From a checkpoint of a small masked image model.
Training: 6600 steps, batches of 512.
Data: trained on stained colorectal tissue patches (NCT-CRC-HE-100K), 22605 training examples.
Rows from block 6 of the encoder of a small masked image model, named by matrix and row number. Rows with one number belong to one neuron. Each number is 200 + 40 x the weight over its row's rms, rounded and kept within 0 to 999. All counts start at 0. After the name is the row's rms in percent of the matrix's.
After each neuron's rows are labels from the 100 images, of 14848, where the neuron reaches its largest size: "responds to" is what is common among them; "place" is the part of the image that holds the peak. Only what is clearly more common there than usual is listed. The data: stained colorectal tissue patches (NCT-CRC-HE-100K). In brackets: how many of the 100.
# gate: MLP gate (encoder.blocks.6.mlp.gate.weight, 512x192), inputs 96-191
# fc1: MLP up (encoder.blocks.6.mlp.fc1.weight, 512x192), inputs 96-191
# fc2: MLP down (encoder.blocks.6.mlp.fc2.weight, 192x512, transposed), outputs 96-191

gate.80,073,179,237,180,274,200,209,162,315,216,193,192,161,209,180,180,205,188,139,189,214,188,138,160,213,203,167,198,232,198,147,174,151,186,146,266,192,130,208,178,214,224,190,294,239,174,190,179,178,222,164,173,162,186,240,186,229,293,175,195,220,264,173,187,246,224,243,170,219,197,201,255,253,193,194,148,189,251,130,112,259,231,203,187,183,207,228,243,225,232,201,244,196,179,215,191,254
fc1.80,087,173,208,199,194,147,187,204,46,117,192,164,187,182,242,190,204,192,180,199,145,210,191,200,115,187,267,215,207,228,136,199,208,274,199,153,199,150,175,202,181,199,194,177,151,246,202,184,200,201,199,212,203,190,89,298,198,265,231,284,231,197,181,147,157,277,191,295,227,170,196,243,214,208,201,225,119,181,213,220,170,190,205,201,225,137,205,194,185,197,215,197,252,228,284,230,138
fc2.80,091,222,128,134,198,145,183,222,161,193,211,187,175,142,168,196,168,199,265,201,194,193,165,151,183,140,220,208,136,178,155,198,142,201,231,242,114,201,166,186,147,169,221,63,205,198,211,244,218,220,296,178,206,124,217,224,184,214,208,183,175,201,194,205,208,249,191,263,203,172,142,247,223,273,203,216,226,172,284,216,164,160,195,202,252,208,208,173,115,182,215,209,230,219,203,180,177
responds to: tissue: adipose tissue (61); tissue: normal colon mucosa (25)
place: top left (70)

gate.494,073,219,235,195,191,187,215,192,187,197,186,201,199,139,211,130,181,239,169,254,139,201,183,200,205,207,199,246,220,191,199,211,221,183,200,237,220,155,211,244,177,201,164,199,169,235,190,161,263,242,106,164,198,222,174,201,267,143,190,130,210,219,207,199,312,213,148,231,197,168,228,184,178,184,190,182,231,175,203,175,151,78,196,192,254,199,176,184,200,264,207,109,199,232,208,178,197
fc1.494,079,234,168,125,163,216,196,217,223,209,197,228,187,229,217,166,235,255,161,178,213,198,204,117,172,209,250,171,173,193,223,92,91,190,198,140,232,218,282,147,317,192,163,177,167,192,220,202,240,191,256,218,209,139,106,238,204,204,256,224,162,154,195,175,193,121,174,242,143,187,110,206,248,247,244,220,209,158,249,211,253,246,265,128,207,228,198,300,202,171,196,254,150,168,201,202,257
fc2.494,074,200,145,147,203,203,166,204,200,195,202,210,234,156,266,199,186,173,184,225,229,208,303,181,156,202,255,203,225,151,222,162,148,129,184,200,195,171,178,214,192,152,206,231,113,212,208,169,229,215,228,209,273,172,147,106,220,195,223,86,168,190,283,170,261,190,208,280,197,150,165,180,231,148,204,245,150,190,221,236,146,212,283,155,240,212,151,214,142,186,199,247,187,168,200,194,180
responds to: tissue: normal colon mucosa (72)
place: bottom right (28); middle right (28)

gate.226,103,143,221,228,216,199,236,180,196,257,245,212,198,252,184,185,212,187,235,192,203,180,180,205,288,222,176,193,217,206,158,173,195,193,180,203,105,235,161,178,158,200,197,198,312,243,192,240,77,214,197,260,150,239,194,213,94,204,189,203,240,204,195,111,232,232,125,287,134,186,214,188,163,179,149,164,217,190,134,194,231,231,235,139,197,255,238,181,272,131,201,217,166,199,212,218,207
fc1.226,106,216,190,190,129,190,199,219,171,198,191,259,169,196,160,208,198,188,183,144,247,206,211,223,170,175,178,201,224,201,206,243,203,230,240,194,265,197,217,190,209,205,204,121,219,174,199,171,247,281,200,201,255,130,255,165,177,127,219,191,152,166,286,228,148,156,224,184,204,208,196,186,184,248,212,195,159,212,216,321,146,203,164,129,222,133,197,160,125,179,155,181,230,234,202,132,176
fc2.226,106,276,195,256,213,194,288,225,101,215,205,156,148,129,183,239,233,219,161,172,219,159,268,130,183,195,153,191,142,219,177,181,190,230,193,169,188,209,227,198,210,178,273,133,182,209,237,202,244,270,297,219,194,182,247,279,211,231,197,159,154,267,257,195,190,167,195,267,137,245,158,142,197,173,286,183,224,215,252,215,264,185,127,239,187,148,108,166,137,181,197,142,221,190,207,148,148
responds to: tissue: mucus (79)
place: top left (27)

gate.506,057,173,197,238,229,220,328,268,202,153,187,242,252,213,159,202,226,175,211,200,186,177,189,197,195,200,211,174,159,188,161,245,193,201,151,224,198,180,201,222,104,199,169,238,188,157,227,196,208,127,256,200,200,265,183,259,395,265,185,208,171,191,199,237,202,243,197,194,205,238,179,233,270,232,195,205,184,160,217,256,202,214,216,206,199,170,194,126,238,223,194,190,205,271,197,275,205
fc1.506,080,213,192,200,175,214,196,210,299,199,188,243,220,157,215,85,221,195,200,190,169,169,183,194,195,236,198,233,234,257,184,223,198,164,166,203,181,206,232,205,194,218,187,183,257,203,139,203,191,227,199,204,223,203,189,147,198,185,204,110,204,108,144,189,168,106,191,196,175,233,245,205,205,268,205,230,204,235,205,209,200,201,112,150,196,249,150,181,230,227,216,198,196,200,198,133,255
fc2.506,071,228,133,160,195,247,219,207,202,205,143,187,213,193,90,223,210,222,112,234,199,168,229,208,208,193,210,201,185,213,184,196,273,153,203,220,141,211,193,179,242,211,190,242,200,232,207,230,123,199,248,118,190,230,248,197,256,202,192,209,229,151,237,199,220,66,200,241,185,221,207,200,204,309,249,211,255,336,219,206,223,220,211,212,204,129,215,199,274,286,207,180,196,302,221,193,185
responds to: tissue: adipose tissue (98)
place: centre (37); middle left (32)

gate.186,081,90,273,217,195,272,254,216,161,198,171,180,261,163,157,167,231,263,279,237,178,171,206,212,278,171,185,212,161,155,148,254,168,187,222,199,141,189,241,213,216,171,217,216,230,187,269,234,166,223,252,191,185,62,165,249,230,175,210,124,186,167,174,234,186,241,200,152,184,234,188,235,204,237,210,139,214,204,224,216,243,200,133,146,193,160,229,207,202,251,242,179,223,212,206,213,189
fc1.186,094,223,155,159,219,223,243,211,141,163,157,171,174,148,205,123,196,215,159,193,173,272,272,216,159,265,189,229,204,179,208,200,291,221,172,161,140,289,182,268,174,190,195,200,185,127,222,288,173,216,241,189,213,187,227,161,210,192,227,226,195,178,137,204,198,212,195,154,244,225,211,202,220,174,237,229,166,180,227,222,220,118,190,132,157,196,213,212,181,182,200,240,198,173,260,230,191
fc2.186,094,127,177,184,178,191,279,211,171,93,176,205,285,116,156,222,199,206,185,278,137,237,167,178,231,172,200,191,184,157,105,258,212,182,176,194,193,233,240,234,216,171,214,172,254,235,188,168,201,259,110,159,188,195,218,254,303,199,227,212,210,270,235,163,141,207,188,264,167,148,152,191,193,186,156,301,223,193,164,218,206,204,175,225,213,213,231,165,189,200,197,129,179,170,240,189,149
responds to: tissue: adipose tissue (95)
place: middle left (31)

gate.25,049,153,201,174,185,199,143,220,238,219,260,296,219,264,245,210,234,147,199,218,207,259,187,215,207,174,208,199,240,203,221,176,233,180,113,212,239,208,220,153,200,171,165,212,280,195,198,266,196,166,168,160,201,195,206,167,220,214,199,167,210,219,222,244,271,257,265,197,186,210,103,225,201,150,205,199,185,209,145,193,151,103,253,206,201,192,200,215,238,203,214,202,240,216,148,201,187
fc1.25,047,195,207,161,208,197,217,215,280,209,295,200,207,201,203,166,221,180,209,230,274,270,205,215,149,190,259,212,203,198,217,184,258,188,122,213,211,247,201,103,189,208,180,207,235,190,228,251,182,157,194,189,171,170,169,169,277,221,204,193,243,209,227,230,208,206,120,205,216,195,177,186,205,165,200,220,185,207,180,199,125,151,269,331,196,193,199,221,256,280,200,255,169,195,147,176,154
fc2.25,061,194,199,217,188,202,202,184,112,182,209,293,220,258,197,199,215,179,162,205,189,194,201,138,171,201,209,201,197,191,114,155,136,204,238,162,94,172,137,221,204,186,220,196,201,206,194,255,197,210,197,242,191,250,159,239,94,218,244,180,159,198,220,199,201,315,163,197,195,193,227,189,201,230,193,124,197,172,165,200,201,184,200,233,281,207,313,158,109,192,166,197,167,167,134,203,157
responds to: tissue: adipose tissue (87)
place: middle right (49)

gate.160,107,149,196,226,242,201,256,249,162,189,185,250,230,195,220,191,215,210,202,231,113,164,165,164,93,189,117,158,197,227,193,203,142,169,209,278,133,217,154,220,176,227,204,125,200,153,156,199,260,205,219,179,210,138,276,186,265,191,165,197,190,171,239,190,196,253,206,292,256,201,180,206,208,192,243,233,171,208,197,196,158,193,166,170,196,230,145,178,193,258,203,145,209,216,264,233,207
fc1.160,120,253,209,164,189,194,242,141,172,219,240,197,111,246,159,214,176,151,219,182,193,200,235,235,198,235,282,219,168,177,201,190,294,223,179,146,254,199,249,216,205,165,178,239,190,239,252,192,237,149,227,199,211,153,110,244,220,189,179,163,175,178,200,137,162,199,137,157,216,197,236,197,70,202,191,145,217,195,281,212,100,188,229,221,86,200,172,238,203,195,228,207,158,235,218,257,158
fc2.160,114,241,179,200,196,187,164,232,251,201,224,278,229,211,143,201,199,173,195,159,256,223,212,178,213,215,254,214,203,154,237,265,212,189,229,288,228,237,202,195,159,200,227,287,225,216,216,206,72,231,188,340,147,252,163,210,160,231,106,242,178,186,201,270,201,116,214,102,210,183,260,185,190,187,208,170,175,232,119,210,195,283,201,215,216,195,243,188,207,186,211,195,153,202,153,244,204
responds to: tissue: normal colon mucosa (97)
place: bottom right (45)

gate.438,099,157,226,165,210,239,184,248,251,220,196,213,186,180,158,234,233,117,200,242,167,224,216,198,225,192,148,226,176,204,169,203,214,172,165,241,258,230,171,198,167,232,179,160,203,201,204,139,191,185,207,213,205,202,216,245,222,179,146,134,165,198,178,248,213,134,210,120,168,277,130,220,200,229,238,204,136,167,206,155,206,257,115,227,185,197,167,179,184,222,210,202,225,166,239,175,236
fc1.438,094,215,199,182,161,241,197,267,162,193,186,263,195,257,215,205,203,182,247,183,234,230,219,300,216,184,204,170,174,218,186,264,197,201,221,210,275,224,186,227,239,205,202,195,187,156,200,246,229,166,162,181,230,208,244,295,165,194,194,194,115,87,198,215,233,188,172,189,185,227,181,174,227,257,189,199,180,184,171,149,131,189,228,190,194,212,150,195,231,142,208,206,197,134,251,154,178
fc2.438,090,224,200,256,267,260,232,209,208,182,210,209,199,215,214,227,243,244,182,194,202,144,215,245,213,183,210,220,188,188,212,258,183,251,180,207,232,169,56,167,226,211,114,192,132,186,200,206,169,194,199,222,242,239,207,209,235,214,204,199,111,211,285,156,129,215,264,268,99,128,248,190,207,242,257,284,163,153,191,209,204,176,262,198,187,254,179,260,161,181,217,182,237,211,238,179,260
responds to: tissue: mucus (37)
place: bottom left (28)

gate.398,086,195,223,207,220,188,240,263,184,177,293,132,189,157,183,169,215,191,207,193,204,222,231,170,183,163,197,243,260,207,214,157,148,213,207,223,192,179,229,127,175,214,219,248,242,136,221,186,246,191,205,214,188,170,185,252,230,199,193,198,174,213,203,225,131,171,166,253,205,186,213,118,220,104,131,113,179,165,142,170,119,140,283,282,216,199,219,191,223,196,187,200,222,269,193,276,123
fc1.398,077,254,227,201,188,118,161,172,168,314,220,186,148,227,210,206,195,192,101,236,133,198,164,179,184,199,316,177,194,133,203,243,201,231,205,220,183,172,194,201,221,210,205,129,155,205,286,250,150,245,211,161,198,197,206,173,257,160,153,261,194,181,273,113,197,236,184,211,200,233,183,188,186,201,199,218,187,239,211,201,203,200,219,209,228,254,178,213,194,211,172,236,217,215,210,184,193
fc2.398,085,202,181,159,180,220,160,245,297,161,195,205,182,187,243,152,130,239,146,136,167,127,223,205,207,257,219,238,168,215,238,171,111,164,247,285,145,188,201,172,193,178,193,254,233,166,108,208,240,150,164,183,181,251,192,221,113,206,202,196,147,128,170,212,200,239,220,158,183,236,192,173,184,181,191,218,243,192,244,181,260,235,191,130,193,232,291,259,215,200,213,297,173,216,164,204,189
responds to: tissue: normal colon mucosa (33)
place: top left (29)

gate.387,030,200,200,191,168,241,194,147,92,192,200,200,189,215,217,200,200,215,200,249,189,313,184,198,270,192,231,200,201,147,201,202,198,330,166,234,205,199,213,199,295,195,96,198,198,191,197,198,203,178,200,197,200,227,211,248,311,135,204,200,199,217,219,201,187,241,210,250,200,148,159,272,180,208,199,252,167,188,200,228,187,65,239,196,252,200,200,201,196,181,210,208,195,250,148,223,200
fc1.387,029,197,292,184,173,200,235,201,157,200,224,165,137,200,200,191,247,198,211,318,334,198,200,200,201,199,177,224,199,137,266,199,201,242,199,201,194,292,199,145,278,213,157,199,211,163,184,222,200,138,168,185,194,222,200,200,200,166,244,179,200,289,200,196,161,316,201,217,295,151,202,202,195,201,200,237,171,200,201,191,182,202,297,191,191,200,204,223,201,202,251,228,232,200,197,234,192
fc2.387,035,297,210,256,200,200,175,145,170,233,201,305,170,199,218,149,184,202,200,200,286,200,224,162,202,87,201,257,190,182,218,213,143,200,196,74,195,226,200,201,200,197,187,244,200,200,198,201,323,191,205,194,82,265,201,199,253,267,159,312,200,196,174,237,199,200,184,201,191,147,200,200,226,275,208,160,191,211,181,206,189,157,227,195,203,200,201,200,216,200,153,201,177,334,199,201,188
responds to: tissue: adipose tissue (95)
place: bottom right (28)