A small masked image model, trained from scratch: muon at rate 0.0022.
Rows from block 4 of the encoder, named by matrix and row number. Rows with one number belong to one neuron. Each number is 128 + 32 x the weight over its row's rms, rounded and kept within 0 to 255. All counts start at 0. After the name is the row's rms in percent of the matrix's.
# gate: MLP gate (encoder.blocks.4.mlp.gate.weight, 512x192), inputs 0-95
# fc1: MLP up (encoder.blocks.4.mlp.fc1.weight, 512x192), inputs 0-95
# fc2: MLP down (encoder.blocks.4.mlp.fc2.weight, 192x512, transposed), outputs 0-95
gate.470 121 [147  93 162 142  70 123 123 115 146  70 114 154 135 147 102 127 108 126 117 143 122 229  82 131 128  99 136 112  92  73 107 153 128 132 127 116 177 103  71 109  94 191 133 137  77  93 116 105 124  95 178  95 116 137 187 161  57 141 118 128 126 150 144 134 161 113 132 145 105 123  70 135 125  82 119 105 156 134 121 142 113 139 142 110 142 181 150 121 161 168 138  97  78  82 114 114]
fc1.470 119 [110 136 132  43  85 108 123 131 131 147 142 126 138 169 108 118  77 129 158 137 131 109 174 153 104 111 106 150 143 146 141 167 124 137 119  75 115 136 174 115 152 108 117 209 148 229 131 134 152 126 139 176 151 100  93  95 139 157 170 175 118 179 125 122 155 145 107 126 166 144 171 129  93 194 167 145 156 119  70 135 126 182  73 116 105  85 115 134 131 103 132 117 129 137 141 156]
fc2.470 111 [118 159 117 203 160 153 112 106 140  96 138 125 165 115 130  87 104 105 145 141 151 201 113 113 122 119 138 103 112  90 111 171 149 134 141 137 201  95 113 155 116 147 134 166 126 111 108  94 132 126 125  98 114 122 197 152 103 124 160 167 131 142 109 147 188 106 162 174  72 130  94 132  83  61 141 121 134  90  98 148 125 142 127 116 116 219 164 124 103 118 165  76 131  86 124 149]
gate.471 079 [127 163 116 115 172 129 138 117  71 154 123 154 114 153 103  72 128 127 169 170 116 116 144 162 101 166 122 151 228 161 120  85 127 130 155 120 111 121 121 115 113 143 137 106 140 136 120 118 141 109 129 101 133 140 141 131 172  86  51 179  63 137 155 119 101 162 135 115  89 144 146 107 205 100 110 143 113  67 168 141 100 162 147  66 125 139 194 160 154 105 133 154 150 124 123  95]
fc1.471 091 [137 147 142 132 110  85 107  75 120 123  85 181 123 144 143 128  97  82 130 132 163  78 129 140 114 186  77  75 163 118 108  88 185  89 125 125 142 121 141 129 111 126  90 134 149  87 155 142 109  57 102 126 134 155 138 148 109  96 133 137 105 196  97 103 140 129 211 126 116 107  67 124 152 128 137 176 150  88 218 133 127 147 203 100 184 133 137 132 153 179 156 143 140 157 107  88]
fc2.471 106 [116 120 138  48 143 131 148 113 197 115  90  70 182  84 144 152 101 141 141 141 169 133 138 128  85  64  90 133 128 152 111 127 193 126 129 103 177 159  83 194 134 118 170 157  74 115 125 221 183 186  88 132  69 132  57  63  51 141  97 128 192 132 139 124 142 157 155 157 134 143 128 111  99 174 151 124 103 186 100 127 134 141  76 132 179 127  81 150 130 103 115 139 122 128 143 145]
gate.472 098 [119 148 154 131 148 118 122 125  93 107 150 118 128 155 145  90 114  88 114 157 104 147 141 107 102 140 121 120  78 164 141 120 137 165 143 168 105 144  53 129  88  90  79 130 127 121 136  97 150  91 141 134 124 126 160  87 141 147  56 144 111 167 165 123 117 137 175 156 119 179 182 101  92 138 146 111 103 106 122 136 112  63 200  86 119 124 166 178 128 182 127 191 176  90 156  58]
fc1.472 089 [125 140 166 152 122 138 124 163 105 122 122 118 189 181 130 137 127 150 147 149 140  90  85 152 132 156 140 127 128 122 126 116 139  92 143 140 117 159 138 178 103 127  93  74  64 148 129 149 118 177 122 124 127  99 122 162  77  97 103 184  92  69 193 139 183 106 131  92  76 132 111 133  69 200  86 205 130 142 117  87 140 145 151 179  92 129 194  95  94 162 142 120 176 162 116 176]
fc2.472 096 [206 138  47 137 114 174 139 169 140 133 179 105  97 143 103 129 105 107 175  98 124 174 128 156 175 154 151 110 147 161 145 139  84 125  80 111 139  97 176 107 141 196 149 103 126  72  85 165 122  75 137  74 181 139 160 122 155  97 177 174 128 172 123 136 142 111 120 105 240  89 134 112 125  59 123 140 110 124 115 164 143 117 133 134 196 131 121 124 110 144 165 123 169 103 130 124]
gate.473 089 [184 140 190 144 164  63 161 176 108 197 150 123 126 113 138 141 196  97  93 148 140 130 127 108  93 171 147 136 135 119 133 110 123 198  95  98 114 169 104 139 122 105 158 113 119 146 131 135 135 144  96 159  73 111 112 125  66 131 140 115  80 118 138 125 101 146 163  74 109 186 131  81  62 139 110 101 151 129 120 118  66 188 123 161 118 129 116 144 170 114 130 195 133 107 144 108]
fc1.473 101 [196  98 188 122 149 132 120 174 122 194 123 140 118 169 128 120 186 102 158 105 131 161 102 201  85 169 148 132 158 119 151 130  60  98  32 123 122 150  84 121 131 131 176 119 110 144 144 123 134 138  98 108 119  75 108 179  98 144 122  91 114  86 152  91 129 137 146  91 111 168 141  96 127  78  93 101 121 138 115 122 113 169 127 148 128 152  88 141 130  97 196 156 105 139 168 145]
fc2.473 119 [121 150 117 137  99 168 177  69 157  44 116 114 123 112 163  72  66 155 119 146 163 126 102  71 133  77  63 112  77 160 100 117 114 109 191 145 135 127 127 124 120 155  61 145 123 100 117  95 114 127 162  78 137 146 133  61 205 142 181 118 178 166 123 124 190  78 108 132 153 115 104 182 164 163 162 134 118 107 158 151 180 124 145  82 120 125 127 122 134 165 130 107 148 138 111 118]
gate.474 090 [181 131 137 126  95  85 104 133 129 140 101 137 141 120 136 166 104  73 108 144 120 128 168  59 131  68 132 127 146  90 160  97 169 158 119 131  93 185 123 189 126 136 183 147 113 130 165  98 116 113 143 140 129  48 143 142 111 180 152 120 175 139 171 127 170 214 143  75 176 114  89 141 115 127  68  75 120 105 110 152  39 153 153  63  75 141 111 121 123  95 135 128 167  76 108 127]
fc1.474 090 [ 75 103 125 111 122 129 122 138 122 126 112  88 204  51  99 126 148 138 172  55 146 177 128 150 153 126 146 184 163 119 105 156  78 139  94 150 104  74 120  78 133 162  36 123 104  68 111 125 146 124  97 138 122 134 109 103 162 127 119 109 104 159 133 104 122 130 135  94 135 122 130  55 166 134 134 125 124 152  83 128 149 151 185 127 206  98  86 110 180  89 102 131 127 108 150 136]
fc2.474 092 [113 166 125 129 127 103 116 150  74 133  95 134 107 156 115 119 178 148 116 151 149 137 180 145  78 109 125 122  74 126  64 117 128 111 169 142 106 132 176  94 167  34 129 150 170 127  86 120 129 150 136  74  72 125 129 127 120 157 127 126 153 115 108 123 109 102 138 139 102 132 184 131  98 124 167 147 201 137 128 153 102 117  88 194 127 135  95 157 117 122 126 160 142 102 124  98]